Weights of a small sound classifier.
Training: normuon at rate 0.0088, 7600 steps, batches of 512, held-out accuracy 97%.
Data: trained on short read English sentences (LibriTTS-R), 26041 training examples, 149.4 epochs.
Rows from block 3 of a small sound classifier, named by matrix and row number. Rows with one number belong to one channel. Each number is 128 + 24 x the weight over its row's rms, rounded and kept within 0 to 255. All counts start at 0. Numbers have three digits each. After the name is the row's rms in percent of the matrix's.
Before each channel's rows are labels from the 100 clips, of 14848, where the channel reaches its highest value: "top examples" is what is common among them. Only what is clearly more common there than usual is listed. The data: short read English sentences (LibriTTS-R). In brackets: how many of the 100.
# convs0: first width-7 conv (model.blocks.3.convs.0.weight, 144x144x7, standardized in use, each kernel summed), inputs 72-143
# convs1: second width-7 conv (model.blocks.3.convs.1.weight, 144x144x7, standardized in use, transposed, each kernel summed), outputs 72-143

top examples: voice: female (98)
convs0.111 092:114154137146115140092160113122159131121098131114112137163108121142142099059162134125113113128113156096131149121133178132073142126163114126179105121163105180118161132136129122096132129090141138141097133140085136108090
convs1.111 101:137125150170157157133138171170107128151118137088140125120133146123127133082180115089149165140140164128111140126165107101130142172155101124132118161144089102142152153123101102130138114116144160142133118119087128142134

top examples: voice: male (95)
convs0.125 118:110157133164167145132102095138148143096106104127108149143128163178110135168092156136121147123157081148099096123122132135138135134160149151123146154126164089077113167108135153098116102113088134099121131160099150146130
convs1.125 107:112113111158146153156126140169105113113125157137118135148134134149106092058143142055097145158106128101134140114099124090135162086134146141111112124154133131123121125103075111149182127136115128100109117155090132088145

top examples: voice: male (97)
convs0.84 090:158101140131135100126146120142125152106123133183151116098054126159180144158143115133061174132139113114108103140152128123088124134149098087141106114147147089135153145120142157159130144147105119112151131104128138135121
convs1.84 100:152132119131132088183122128119159064128126130148079113111158119115128106130074089140087116150125105120118115100145154175135144164138130125107107129174107065107091115156170091136097134135154134147143124133159107172119

top examples: voice: female (98)
convs0.26 108:118102147088097119106142154120135101129128116136121149150114133123125136091163090123097103156165131099111086137102140124157126131151131159098142122103082093113157140117146131108138120132110142116158153125151117091138
convs1.26 100:115118103068120130180102168160140134142157146065113123141130104120152150120139155110119124102150129152106128115087090157151095163140127127121118144170161191127146109097140130104132120084151145142106126126150099151137

top examples: voice: male (98)
convs0.34 085:141149135123138113128090164160108127143151145155101136151098145090135154148120145143118126164144096060200145166109102122093154094156132097118119159131143107138114105131118106146159087183150135120102117154115114102127
convs1.34 087:142127090137111131133177098112159129093120102136092122127107147147150113149137085147141132108144134142141134127131138091105084111123133126117139116121098164160141133139150127117114116162179131137122153158131159163115

top examples: voice: male (90)
convs0.141 101:119117120197130132117123112133091137121123142116120107133121123167102114179126131148155131135090143129133136154096135144123096123105170123144180131099136138109153113126132169162136096123087121114114100089097141132156
convs1.141 105:103123114139138131098145107134096102087172111152102152119101063090110093094155139080120087147110120080131136079142131082107128090121113164104123158104102094104101105106130107100152152147110131112116164137132119106120

top examples: voice: female (100)
convs0.74 104:144153140137126123157137164112120111124099114182148118139143140128181137127128137150138157120169137075149144122165089131124132130099073114142180091192087134117122106112170101150136139096163107151128127133133132157087
convs1.74 105:126165124128146111108139133113155136121152127169149159114117159149123121156159116139132184135112161162103128128115170101145131133114105127136116088121116154141201145162123168132120156128127157153130139126077096157127

top examples: voice: male (83)
convs0.23 098:174139124151115121121141144121141127144122084139148159143172102154125144066167122137173107144108124155156132154151112160093135133086141141087115116133117132154141117138126144128157120181129095139166095129109135097144
convs1.23 089:148153113124115165165143154146102148148125140112167160155132087136115139134095127133119159109115114118117164130125136120117169138147113143140151174088177108094116144099151128088103155144076118121125146097108114149136

top examples: voice: female (96)
convs0.121 089:131119143137103140136134137152137099117103131162175150121133108149114155126134148133114135108116121119130134155123098164153140113126122120097129137203103115099121117142132127119135106122159151119142174097160132133116
convs1.121 090:170120113112106092134125131107121180143125131125118123142188119132106082121151126170087162123154146122155159057134097148081074150187093136147158129129081129142116143118083129095159136111116135124104153133082121149137

top examples: voice: male (95)
convs0.116 103:128138113127130105141119115141167126127154123145120143184099115115113159129144133138124131115140149134157142160153099093109156097150135104142134145102175094147111163172119143153129130180122100146153080115117104125157
convs1.116 100:150108157131163153122110114129132176120079107126132145122103103123132144119122146147100065130118162125120121115112126102140141157170124128185141160124140096140124150120200130151115150137153103075140122151113143129096

top examples: voice: female (95)
convs0.52 099:139110130124138168126084107130107122129116160116099169090161122159119116095110130136107132116105162109075106156128126122097096133116099147126098123140146146127176123118157148127082145090140130152127120140108184141098
convs1.52 098:126163119100152153132130135110133120123115144090170102101126110136152171113142121132116097114142125142090108092094120147209151148136131089133113157108130098113113121139159119115099140154080168127125135169116079156153

top examples: voice: female (99)
convs0.58 103:105134111120089132133114122104125156119129141115106118125156135107131102111125145136149124131138146161125079141157077137139145117203129114141112145161092167122161151105144147155096132155149123120128147123158119136121
convs1.58 111:109120136103111132131135115160130146123139099106142109126131133089118129131181131093119126122129171124110162122125139133108124135116143105188151126115112146126078129121123136114068076129134143125106165143185121147104

top examples: voice: female (96)
convs0.20 108:107122131146090123144117127141112115156153100143122130162134133158163151103147134085144127098140149165102117144098133156149171139117122087116121143082119114085113117118195145159160124116127100140087090115165131137102
convs1.20 092:119105144142140152112121111178111107130124114105103116128103068131138102144116114118165126142116172124150136116123112093150089118113085157083113089086167171086115102069092120117139131144121140124114115136108115131144

top examples: voice: female (97)
convs0.14 092:141173137128135147179161120132129092154128087082110139106116093110168156111162123125123132168201138124116144103150096140112132129101095121131179123120119150123104089133108079105111128146119083155137135136115130137114
convs1.14 097:090161138107131144150104163150128120130117125124138111125132105145161159135109105107133128143148160092113153151107138114249182142141111094139065147161118131117123108109117137111114106125168126161113161128144174140126

top examples: voice: female (98)
convs0.35 092:098130118131116154127158134171114123134072129161118104141125165203157118108120141074147130132181143115099118099119107142145131125133071165155098126149142127162126142138139155143134086134108137155135146083131129112205
convs1.35 085:137142135151107159113095180151144127164152151093154108142125143107186111064110121148124173143154154110082148120131121153194124149140130129135153115140156157105152135108146136105128151104165132143132121136137142141139

top examples: voice: female (91)
convs0.2 101:124167160112136124141160128137164147179120154113117109109113140113112111102125121143099143147146131154107099137109086122118114089086176121150165109115150140120092121153148120126159163157187123115139161146142146081099
convs1.2 099:140091098107115110071115174139122135120135108158143127133139171136137145140162141129123191107114142138152114112164134163070106131131148101127141144154122160126119112093164129136103143119112096162120156134150157096127

top examples: voice: female (93)
convs0.33 100:171147086120131149116125118137123105167064138138120144120145106174185106129175119085129132142135105125103149115164149165089119081103106098113137174125122135180103148187131113116095116180143130142120152130139122110111
convs1.33 093:137123172109106132143122125104139143119121088104157122103127101152143140137125122159104120142086133097135147134133106130114156172120187167141132183149135098104130137122118108147132104171147156146128127120111114116125

top examples: voice: female (99)
convs0.123 104:082120123137126134161133104128123130153109149110190107136165166148176155122162133142157150152145151156128110154125107122102142074147095121133141149152159168107141107137105126147123111141142128095099132140106154155104
convs1.123 111:114088152113115144131094122151153150146154124101133140129123184166161111098144134077119186136146140136100185131081150138150171154119120138126121138173114114108106109099136139096182126090099103123137119156170118159108

top examples: voice: female (97)
convs0.136 101:154196113121108127129139154139104158161104116126150122137107134140119138093138120106184122137114133167140101113122143067110080125146109151118115117147110145178138120137161146126142120100158076119143115146162127110135
convs1.136 108:135134129114111166063114155125135133171104132123148129125118128153113075176121153107103133149135116076167133119099090127105072115132144124092121089109147141127141118110121119190109127126111124155112138064133133139087

top examples: voice: male (98)
convs0.128 122:113132133146143104137131096151129175092162136125121150182116130157104120164135101139122102143120109184114143141153151087119131112128105126138126129105123129125137158153147110150177126130094083139151100120147109111158
convs1.128 109:124139142154156158138124117101112132108150106141101151120148095168147143145162176125150156119099132127111125134111109144110112111115107160134108199106130116137108117100158140133124154132105113067147129141108143131152

top examples: voice: male (97)
convs0.62 099:187142133108103138130119143093132156114104148147179128112102115123156126156147125133094115077156121111168132131123116110130144169107085090144089144105151112184132136137117144152176163101114098134139082142144146167125
convs1.62 092:112134104084106098107103086099128112090139123137112083120108092099080146148146108111094085124120098128128077143127115137153117205136179133147082144156156107148147150139144104106107122167104134100134133120142115151138

top examples: voice: female (98)
convs0.47 085:185084122153128102154147111122168161143111132125154118116133104138123114089166101102152124129151165144148121131093073130136123161126094123165142101081079180147117137148138126134109152133110103153133109110138109153096
convs1.47 094:122141144109117073086102110143121145132134139141159136108126145072167135114158150109130130144100164125103115120118138112145112141147157111124144099130114115101148152086100070108142147071072128153121133145126157140131

top examples: voice: female (98)
convs0.83 093:139147134143121107130101150132138123139114117095154131134118114140151156142111121110129148082151113096138143109119133128125152140119107104139102171162111150141111142099163099113087128098203111169118122151098095131081
convs1.83 098:132117097159139112113090135122098099123113146094139115141110165142139136120152128127123120158151159139118153162127100116088134141135099120129139137156131146144127144110089161147163077138135150172145199076070084147091

top examples: voice: female (99)
convs0.75 097:110177144164125124148124140135119111146058098147164087133089132129136131151135103123144163121164101141077100099149131125130163097149138130141163110153087139120143129133118077107107124124106156118121142109102128102117
convs1.75 103:162104129147133121141120166113131121147153123117162117124111114116141118104097124098124144093110103146125144098131088144131086130117111094137123115119116177134148100118094152167093114090147154152106155114104111122116

top examples: voice: male (85)
convs0.120 105:147117114149160123155168118116136144144119148164094165115062151138149174093152116152122151139111079145131105111105123135096121126131080106121135146105120090154106138103182154168139103129113124124158139119146117131118
convs1.120 106:105104109139139169095095127140104118082138153142104148099122121141130141097167138148131095129124144115127135182146132126116176125132162134112079166139184117136086137160196092117103121147129128117096154142096106097139

top examples: voice: female (100)
convs0.24 093:069142149142115157144120121101092144136116112066146103114137118102154155133181158153163137181131137153069138116136138104121128112180085101105114089098131125135157114164101159120119154120160138169087136105143111166117
convs1.24 106:138119148108145144109139142128151141141133117122124105127131165103151112132149102158124159103133170102136148063125129163138125143093161144123138117142069137126162165108099151096142123138114136148164128158111115175152

top examples: voice: female (99)
convs0.118 112:145147136113113122118136104130156125112094165109139125114149106156083133151101159089126128113127105149096137187135092086131098113162134139147137133183105176132104165114138177166123121133162122137108146148166153149085
convs1.118 113:100096113140140121093114116114130184167120126098119132149133153096116117148155130101089155105153195110123129123112118128084120146118161117174171134149093153115166160128122171135113138095129116117159134119138128132080

top examples: voice: male (100)
convs0.143 100:098134130126131146103130137123158119115155123125135090134133147132138104139114194138130092148107142128172122142119149161155136084128148148126147165089177145111111108111152128124161168091138142116148139108116123154174
convs1.143 108:131163098124119137133137098157143135098137109151116148062083098157124123080103090122134104124133099129111114166122138113114126129108142144132128050130105118141085105122170093157097136156135123078127109115118133126125

top examples: voice: female (98)
convs0.108 101:105137119140123084089175152113120116162117134136122119137146126134150166098147086091138138118170172121130123134141122126107120143148108141108149124130126129121158135072103132114111135131172115151125114107126102176087
convs1.108 103:105124129147117112156095158111129118151166182096145119114099143122105124087176165118126088132125149117132148157109126144098114137137162165136144134141190115122112148105109175114148069143130115112136128152132131089102

top examples: voice: male (74)
convs0.71 096:123115117154116141120183124105139109121170169115125142114127123169118152123114094121102103158139145152143134105101088119105088168132130153174118134122124121088111153135128184109091117106171105131136141105148125126168
convs1.71 104:130116131101103144162118122132100118094113144084139120152114138050134139138128158149108126099112107078163132116109144111142119135140162135106105179167088135125154124136128118151145131123136154126110138114122165086181

top examples: voice: female (97)
convs0.104 087:112151130123075141101178130117156151164087156105103108121132120094148100148134093122117171158117093133145137104142148107102129105110137130119094072120111128119107103118116132073122151132171093151126131109161096158067
convs1.104 106:153159128151114119140143160103124113114155161102132171136125119136135137176110167129172139139103158128127116142147143161141152142116133130136119079110165133176090100143123150133164091122148153112157100121120129099095

top examples: voice: male (98)
convs0.22 103:090134166134122135126134118127131118121226156156104154157137151103116126169126119141131106145120121106169142147127126092127136159103161094155114097076140133140153099121120110177150098152116114144181112125120119133174
convs1.22 107:151117086141137136119129105135113137105135082117148126085097148116169112105103136150152104118139113125086094119178129116077120114101130135115148157110089110169103129195127102126138129130144112146106106083108158142127

top examples: voice: female (94)
convs0.142 108:151126105136111155118163125135123135125109145093156097095161140168133114116105102128086154134131147140110129086167126150094128077127072152158170140158132135135159137093140140138126083152119138124107104120151131130097
convs1.142 088:100130133121121158161110112154161130169125107086148139111122147168141132146123152148126107132106173137139135163139096139117195183161108143123123135117148140160136183140133108120161138136148118131138149119117167113129

top examples: voice: male (98)
convs0.119 099:137142133142134139131108140088121104099119127181143136122147165174119124173131132179118127139121122128166152136140147107148156095111112123143103122129133141087183088105116174111159118135112124142120102092088121152137
convs1.119 120:138139133176126121130103080116149103112139095137160127099150133144126133123099100081143116160156160124100154121136137107170117111122148114133105150104149134152136099131073080131182166135099134151140129093155153145146

top examples: voice: female (95)
convs0.37 099:147134111134100108152128138141150131151122162154146155128110138165140156142157093097080136146153120096060152145076118145111154100153136147142127149162085095139120146144110148124151108103161143148148136091174102087123
convs1.37 098:110096104077099129147123098124107114119109135149093098137131134096140136106129099108077139122171099134147124094135099134129107176149167120111124153146134119123167112133119140120065109099114169162122126110136125101155

top examples: voice: female (99)
convs0.122 113:142155121159125127154133133126143109152080136126115179137099102144149138109100104087142153155162096141149141114090140105129123126115130155174165159104095168133100126116117158105143123119150130110121148146125136111109
convs1.122 099:098130113108150147169106105134103153129149106135141176125131125176157120131147169105134180085112161100119118148147110107138128138120173149106177152120139167139140167121151141123121139146140113130093151105096103138121

top examples: voice: female (96)
convs0.17 088:145146162128079118141114136125178059146099151134178110131144122150134127119142119096110117164123157142099127119153147097136136103103154105181146141120139121118157128153164137132148139132117143121071153131136111161066
convs1.17 091:115118178113131168126120115142178193165094122162134147140174133131162118143148105134149192139162170155150184148112135136139138111109076151160151119136103170101147114118122136152132108120140131148113097123104147119142

top examples: voice: female (97)
convs0.45 111:145175141115132096119119103179110131167106096119133114101111099147102129075161131138100150158138109122169108090114161084145195140158160103143166140150135129128098156115105128116131129129132111145174179140145170114160
convs1.45 116:127149119105123155198108134123118075109150120089126147070108092126138144105094153129128114119113087114090088157088170133153139130145164135146131128090095122140096153121109111140112106139149142162142143141139094147130

top examples: voice: female (92)
convs0.137 096:118137131121101136164165123154150159119114174142122188139134160143140095117108154108128132113122136126071101136092196148122174118110143131095147128119119131119143089091192139141118129126159118130155125161147143081150
convs1.137 096:120134113158155157096127167128117181147134135112157130129124108149129154123124139088149154138141115134112140103135105124095116081084163094125129105165129116134115103092183161129089147119103107118118085093143129131128