A small sound classifier, trained from scratch.
Training: normuon at rate 0.0088, 7600 steps, held-out accuracy 97%.
Data: trained on short read English sentences (LibriTTS-R), 26041 training examples, 149.4 epochs.
Rows from block 6 of a small sound classifier, named by matrix and row number. Rows with one number belong to one channel. Each number is 128 + 24 x the weight over its row's rms, rounded and kept within 0 to 255. All counts start at 0. Numbers have three digits each.
After each channel's rows are labels from the 100 clips, of 14848, where the channel reaches its highest value: "strongest on" is what is common among them. Only what is clearly more common there than usual is listed. The data: short read English sentences (LibriTTS-R). In brackets: how many of the 100.
# convs0: first width-7 conv (model.blocks.6.convs.0.weight, 144x144x7, standardized in use, each kernel summed), inputs 0-143
# convs1: second width-7 conv (model.blocks.6.convs.1.weight, 144x144x7, standardized in use, transposed, each kernel summed), outputs 0-143

convs0.31:126115138138121102136101098110133128098132090085125083120103108124118119143145140109145134086154128149161142164089106174145133110141104122151156110142087163104113135149109147103117110112160153112105157095142164075194160127160121133104130133146089146096117135118163159117123180136097112161100119080148123138129150121153134115120120152147138148126134100095158099115138110111121114141183119129166165129122144135158152073103126110151090
convs1.31:143156146163152122173106195122106096132150135122130146109148114143128146151149180133133125170120109095148083115137188153135119162152110123140136136135099108125123154136133134108154107131124125144141106176124115161147140161138141151128121138091153120129178076131128126128174154174133093124149126114163119158116158134118158129191095125159150106153182131126120114186175147144130148130091126142135137146131156115112147137127126135136173
strongest on: voice: male (72)

convs0.65:138119095106149146090141141106137124118131117114137133181146095140104121135124110157120129146126140134162115093127088125085129118135121116102128096145113165144128110115151139203160130101123135130083140160148163149140193106136127107094137145109137094111137103136124166136162071118142151141150116130102105136119171143190094155093149109144150101151144096129122150119149096155118123107110134113082126131153079128158077109129114131115088
convs1.65:101135123128125129142141125149115090124139162115122166089113129109156165163140164112120179143146137195157149125137153152118135135179137131183130124166178104136122102131142123125110110149129169144112132116112121104137099127169104155143150116138161131113204105132100105166144105150134098123129138124138136168104152162183137145140146120138150130140174121101162145141153155141184123110152154135096095116134138124125147170145149153141112
strongest on: voice: male (96)

convs0.12:112139154092146121119126133094148141088066083098155137128136112144124115135146107132093095117112076117116099081098135145158135162135104098140156138146132134091117126136168153160128165142104156172112124108122149134146113107139174137104144121133122130096145185165126113079111088152113114130130180126128136114139171125137150106096082150122136104157123135134122134138104093181114104144124130176096147138105156121103124169152134122151110
convs1.12:106157123129125138127156151132118105100074136152114095114112120109118139182129160124163117131110114094167137124163122146183132138137129120129136142124159179139095141152178137176180100174151144111137126166116101116125100135152120132174094185095180144126114143144153144172148131140165163148137128100097114148103148176134127124126116122171140129139102145173145105129133123097141165148096117121112128129126120136118150137162112130167110
strongest on: voice: female (100)

convs0.47:128087169084131100125101067126142162096112128109137117119093147167122118125196142143130125130138094081130152134135092149121106108204161118173156150148111134110112155143152114098126149128127140134147139120104126091140111116172116111105166161129118153103172176128113096126116122151103152124123148130126180132108183119141142127096111148108123111127107100091111141106159105141123152119144083157105138125134126129135151112126132095149107
convs1.47:129131143134137170123151131113112078099093154120114104090115101111136139165151163116130133110104143140205128104131130155125148119153104137156129160162161131124077100127138126115128115117121149117113105150098146146123113127160114149162112153126164130073125133149117157147153126120148109124116126158123132189127133166185123164169110134185127162168162188161187123138155139119112143139125149116134135126100125100134151155135124139114111
strongest on: voice: female (97)

convs0.135:110100163121153141114110139166085098121139141123140136096103154160141143150138132089177169138125140117105147110152161092123144101159206159154119100096137127131142130120108129118125146118123113104143136131089096106160157134119117127132105156146117109112118115125095144084119150161195107124171133170117155097137091097100154119139127107128132134131125110144112117171144165125099088127103158094074133096111158098126140121128158126122095
convs1.135:147125116114131126132131163101140177135131125151111134126131122120170125135138104151123123133107136106145121092140124113159162155100118152133147143125200115162099123088121112129138132186108162143113105087108170154069107112149100133121116118150161124155118148086118113124124108128142176156125151100134145126143139204124092111107158168133160126155132139107182128122142100117195176138137114162141138131110160140162163123136111126131125
strongest on: voice: female (95)

convs0.76:096139131118158138105144136089145126139116121130151120106138139139148130129100121143106116086133113104167127170123131226141151124117109147085126117145148129155156117110096102085113121134148111104107126115125138084133160109137134144110119140121077126146087129131174106154151149135125147099134120117137104137128122110134175136133200147075056109116129124130145094089157120103161146123188127126138137115120142118085159117102133143101127
convs1.76:136154122158150077143173130131107159177153127156136143146156130164105159124149106147140145102121116133131165151109123127107115158124162104134128135108099091144146159161102129117086100100171127110161131112126141143132155151128112115086118105128099128163153089105083124093118144114115095164130111136124136154108097136094104081143099146158131146092130126153122096139121061102132137124081132142103141133167084153119136124179141164137155
strongest on: voice: male (96)

convs0.77:141124141165074173147126128154123125086121137135113111128094157123130130139122151135129090079090145150108128109146143110144152126150141151094116126121128178091153136121115123125102126175154134165125128113154163099136098167162114125107130130125118100099151118136109163137172116175119125160115121159127101112162132164121120083127118138120085111150094106150113119143113104101180139136138128092061086097114181120117125114142127177127098
convs1.77:142108106100139173131106106166087152055096120092120145164099121069164108123107132111134149119131128144133139105122146139132131136121126129071154155139146072105119119149150132147126172133119157186107112123118120118100151097146105118132129116151168146130122123072139161163138141139138150131124162105141151148098128129147179115110172113110138146140179151145145141175145100146130140151147105135121150135134110118166106151171131100147111
strongest on: voice: female (89)

convs0.124:135104153122153123110128075122118093094087115189125120099134165124116152151140096133111142142097140116119152123119141122153154071155190157094131151103132129151142134089112172146136163182136130134129142128124120117147119135127164164110153125120110135127142164135061142130124134131102160118159137131162102115129141110136103119128099144090191141140120102083102104105098120146105131097122086108101145122105130140123091148154116081147116
convs1.124:115129102134135120113131145124145127155119123128138087111089117127114095137113140121117089120112109128162136126144116110095115123096143175182125136144145132136122112121167086132122107123065158144121149176114165144112110085124105111148088117133146135066136111118107068107119145128131109162112131093095165161097113139132123146155124156123123157157159167149128098190171150125127159159099173121140167110129128143151147109157144175132119
strongest on: voice: female (100)

convs0.118:105119159116159082131160136096177098138142125110100148120104164171122124117147117119113126135119127101136126125148141074128120159125085083115112094113119122170108087149133111111134112178125134114135194116083144110131132152158179141145117136096126135156092130157114123160180157144142161115125170168161123126101101098137102082115119160159092129145105134121141105120121129107105156132117132151110085152118121147103156151103149141105128
convs1.118:145114153139070130080115138146086098132153114147154115152173152137123145131149104129176127104119106146069171081099084121118124111129167139126110104076093128133103108095121134115098118112163121113093115112126092116116142137123080088122161116150138165153138093125108068129117159136117120112106136131110136108187106146112119129107134134125111148122131136115117126134121141125170089133166124091103116114130121116106090161081120152109147
strongest on: voice: male (98)

convs0.121:118125159152107105129107139113120117146126163102177170079123114153111104144111139103140157135132094140141140070157108108124129130134109135133123106157064140122139160120157113152150109139158132114170120168106133081158126147138130140133103140087140114070111128105155116145125126141165100113100134113110123115111130130107191103121165192134143137154124088130153083110100111115127108110159144151163148112158114113102136107169080139126139
convs1.121:196139160165124112135131141123149146114161149175142123122153167139116155162142119140069152167122121182095089122152116126115119130113140148118140103126113161141156148163139140105148112161135151166145159133166132147157161130098165117100162085095105131135116133093152118127126176142126136089193110144177109121104154103119140158140114119150131131148099122088103103143149155131165118159138151142116143109133161116135102100125116114124114
strongest on: voice: male (99)

convs0.46:160151095115145103142095152134128144101159102112095142141111135111095100115114093160082130139125143166146155138105099147118159146140110105139107124155131134149140117131190140139096135170133129215155097137087123135158153129124097164081102104115130136084146141144156156122115123163117163120129143089152109115137109157132100131114112121114119127140127118142181162120119110177096124109143090165101155114117109095142133131107104139095102
convs1.46:149116135141106120113122138158150101119100110082152139154144111137171133114140124109140166189115130110111145159137147159139136147143145117119139095129096109134116157106161123155154183129083097117129164123126141123165154151131171106161137146114118139153113177144147163141121151098136105112164135133085140134049127080110162105090170094139106130130143120090082126117103105137132124111136125102127104132139116085099154091145162143132122
strongest on: voice: female (95)

convs0.94:124133124166101186110120111116104129158112112135125111075129140156145142128095110090126169101142086139122108121124110140136096122139191132129124136109164122139110164122125143140136095102151111110116140169118124083154139113113129077123138135103109124155123118116113155159099101145116150126133096118102103094079167072114137130117197163146112149156140096136109137146149147145148141115148068097136146142116123118101153121140155155133187
convs1.94:167143147120127136145141114161101129140114116134124141135116114151121118140112110168149174104109105188136159164116147151121148144097121120053073141130134153174145075133116138144095154126077153126142164086141095143139131178107134148097111130129105120112146141085140126102087169133156125141120111144141141102125109124123125094110131150134154138118137133154148136141152155142151150139148111079157127144146147131108075149163107162076143
strongest on: voice: male (98)

convs0.40:101110163107123120094127135127132127124131173128145141065087167138126156137141141125169135098122132119127104174082121150104082129141097116118122105153112136113090112117150122114097115175122144099094119116081086162110136155162107147126111125131105119129145146159127182126124138163128112131165119097116135117154116187137113151112126114102142128110143145154098104143118129131133122218146111118114125116146110161174138142121080135157092
convs1.40:131143138131134144087118115089167125098163142136125144140136095146120154122146138124134107160152129091151069127137117123138173192126119142170168135132130113127130137149107126131133147141143080093097091142115156098125142130137136122127139126127141181126106149114167139167132115160178147159095141122175122174115128096138149122127158136134154135141118139096189119107103138128192147121090159153163149157137141163092136082111137147121118
strongest on: voice: female (99)

convs0.14:125154158130174143151116123136180100119164074138125128123134155133121110150140113111136136126116142159100125164132137130152106151114085102154131114135155085117114141102126118067149148110144117126144117083125117120113134128161166152105129144098137179165065183129130118122089170154107144149158132137133152111124098084120146113085102107116115127125121116122166096132136131105135157103113102122125143161099073120089112142127123154146185
convs1.14:098095145163091094111122123190141080145129091116205138128140134151115136120098120102142117110090090148134123120115134163125132125175147121118110153145094132124137129128110131125135114114063114123143169137148091076144136136104154107110144164117123103107085088124126103142123145134135117125152124136120099136124098120097077137163145153109069145088100111097128151118115120121133100154135135082180132152156128132135110146120103127102136
strongest on: voice: male (99)

convs0.123:112135101114109077126112119177125118149084091094153144090189108119132118114139114146150139125166132138101128140188143136163133104095089173109119113133112109091179169109115111110108091119113149095113138128115099128137155178087152141137148169119129151120116159122152123130147107129168123136133110101116133126120144121133146110166152121161066118108123140119144135120125146118148147169131121113203116125168143090129121121130107144114100
convs1.123:106112170175116157151132128134095131115139144126138135119136139139175103126146083124153143126151105168121110123093132087106139132120184119104100130104095107116138117125105150101120124128142137137173133113109120108163069122100117134110138135136101105186126125100102102108131129131145115145111134170144106130150138108132140110168124140131137137216156129145100133184107175143131136154157177095120175112132098112133110119155162131119174
strongest on: voice: male (97)

convs0.9:115116138124140127079103128157112157104108100113133159062143131129138129138167125113126149131120069103147113096120104136112124176118178111154109140133127130130117141154110127128097160156100162099141136128121143130148121143124112116138133128143155164115157179099127118171140118154174103131140152150112126096180115184137086158140125136113157087104153132168092101139172106110103134102069159120109118135148137144144081134138125131140085
convs1.9:165117108121134128111155102114103130132131179135106109124096119119120137139121134149173083129142138153119104141107078098138071155134128127162167116171133140090111134155135095080116122145152112127127117153136153125195148106122120119135088137123129076066118130171078146142169103121167132141109100139118147171105159099170125150117082133124126110138121144153085174090128133123107136117123164140133140106109147118147137136106102130120136
strongest on: voice: female (100)

convs0.90:138123114158090108130138075110112157133161106117170129067145138133129123149103143128080136138155081122144130100123120167163107158124124124117116145109113098157166165126111130118080112106141151124147137152159134093122116141174116143126154139087120116131116158126191084142160111159105167112117095130118136122113122133140165116133159170099143154150101116098090104101129113150143149103167094129089137148143090101116099098147161120138121
convs1.90:092127121145121123141147132160098119129148144141083144124129125127119097106131136120140155147122131162108180127109153115058108123123179132108093163128103122177112068130140162137181150102143156116124148072135118122115119108111153134121140101130134110139154094133119097127125099094118118099138139163136107085116186153137128092130146141163086117121118100151176122155155149157139120160112154092135157141166177123136127155132118155153115
strongest on: voice: male (95)

convs0.48:119108181111120145183102131143182105121153151176114112121158123169162118108142115103162130137117153137082149105099148082128123106134139123117090075127123120132124099125082116152146116123150066113124156116131132096129137119111120168157134156136152123153140119145115137119133127127126103126140117169134077120125084123105099138137196118138150144126089144100133116142137129104189112172109159139118089136125133093163153160125115115111150
convs1.48:098120128148111138103110149121137089127141145123093140101121105140134168128130119126125132095122112119145135147106106158120149156117113103132116115124119111124139135057089123089107126113102124106137108151170121067150120133120114118120115128105105154127123153136132149107129163129173116133135136152136155138155138131139134149142156161088104164108100114098183094124112087090135131137112084123125166165199138131117067126108135181069173
strongest on: voice: male (99)

convs0.140:091128102160135148109128111126147135142099163094155132096155112172085125118141181141112079126112099114152132093083117136115111156137108130125196161153096135102097086143119121122102102114085138113110143158124088093168125092129112105173134139115165151126166160101122122163182141167137123122125129184143137120115125125152120165127094129099090144124116111124128127139139130069155109144124166113141145148120142139117116117125132143119127
convs1.140:117095139109142104116162160133116110133108141117123129161131135137116132108119182157144166133116143149142138131112171140132112109128102119125128131165151143102108102123133151088163145119215107119125088130134109123086119153154121137139163156125138123122160126102128133138154146089131126119128116113164114164154142106153119141091115118126096083118128169049095136077133134082075124129079095153126122126110153102098110148111087106130111
strongest on: voice: female (100)

convs0.52:088152167115139148148131139164160095142107138103135102122122162096121144135147125136068101114147138144178095138111116099119111137156136117133140096119183141103151104139166105107145148118143107122118144120153144080158112119144169164099125152104108154164097132172157123121097092118118151121207149102127105109098117123140137085127132155112106122167113125128128123143180126097120108115102146122153112107126153163125107137122178097138099
convs1.52:129117150148110158136104172080133093122151096085084121100138114167119113117137099102113128128098106168123117159136108133141141112147078097094127121117143102134092123098111137090124167134104101111148115088082120149126134142148116098139172128178150145129157134130129140140116099166188110098109117143151177152132114129146147131127132149166142150148143186112184139118099107115149153146100103108116138142158121121139164123092123162117137
strongest on: voice: male (100)

convs0.82:110123147140117122164116104122126131111154083181164133094105135145157151111091151080106125065119088126133098114159169148135121177146120136110096102149154177113101110100132133125147133154150107101113133115113155100126145160132151139143135145083115116147143152161151093157120147163115162106152106140162125124106121152106134103097150105115114144102105122110119139072107126120203138097169116138121099158134150124104129102148144139124138
convs1.82:161127111135110104109144134173061146126095136109139123147127130120142103092144106157114135136151129135097155127084146160119100137098169111112120134171109121170170149140111139128096142124137135162138129080106073123123088105109119101106089119137111127139148091172147149124133125111145143082114139111115128108101136123088135128140169167115084143141114118129122081138107060124121112161094150141137147120149085123122069157127103146120137
strongest on: voice: male (98)

convs0.61:118170117123158149127109119131195111120159118164135096111153171142167132124141108124131098100124169118170126119123141135117105133135116103067114076091133121127121109135077111145180145138157111119104122096136170110150085144141169157144148124110112103150090103146128121076129150163156113121162130119130130108143124069157119111098117086131142169152112105114123101154161100129109131149122139134121095130122125165149097146124098150139110
convs1.61:130128118149100101131127185125186054149146099090137132107120136149098116124121127119131170096095107117080153143129094156109130145129133128139152129135134132130178139156102120084135144122091115102132158130132147105158176145131146112117098107116129145139162164151151147108122162133082120141114126121164113154167129116122161147173158147129079121117134140093131126102158126089183085131157124131165135116141136119115137155105119130113180
strongest on: voice: male (99)

convs0.80:112157147133142091134126088116156144185192147102138159111137107117134158092116138110148158108131081114129126136121132187160102138104140166125128115139137093133164152156102112116105137127180093129103112096144119161089144104087100115117135113099116113132115126110179114124131135097129097103145129130139131155105124141141146110112205160142164130160130143165150125100108109109159132145126131095113130118161092112137143088103128120093158
convs1.80:133143142131144116162117097118132166153090096119117099117121124152160126115130107184136135101105121130119136144125092122157110119123157121113092128103110167191133144120128134127140111080112145136134166103120113120154155137103177131054100140122079122146123132074107119068094134145124130136142083118147089110120147130143102081143120137093149109080110129108157133140140169134116124134159107107135115091120154101102145082131116160105142
strongest on: voice: male (98)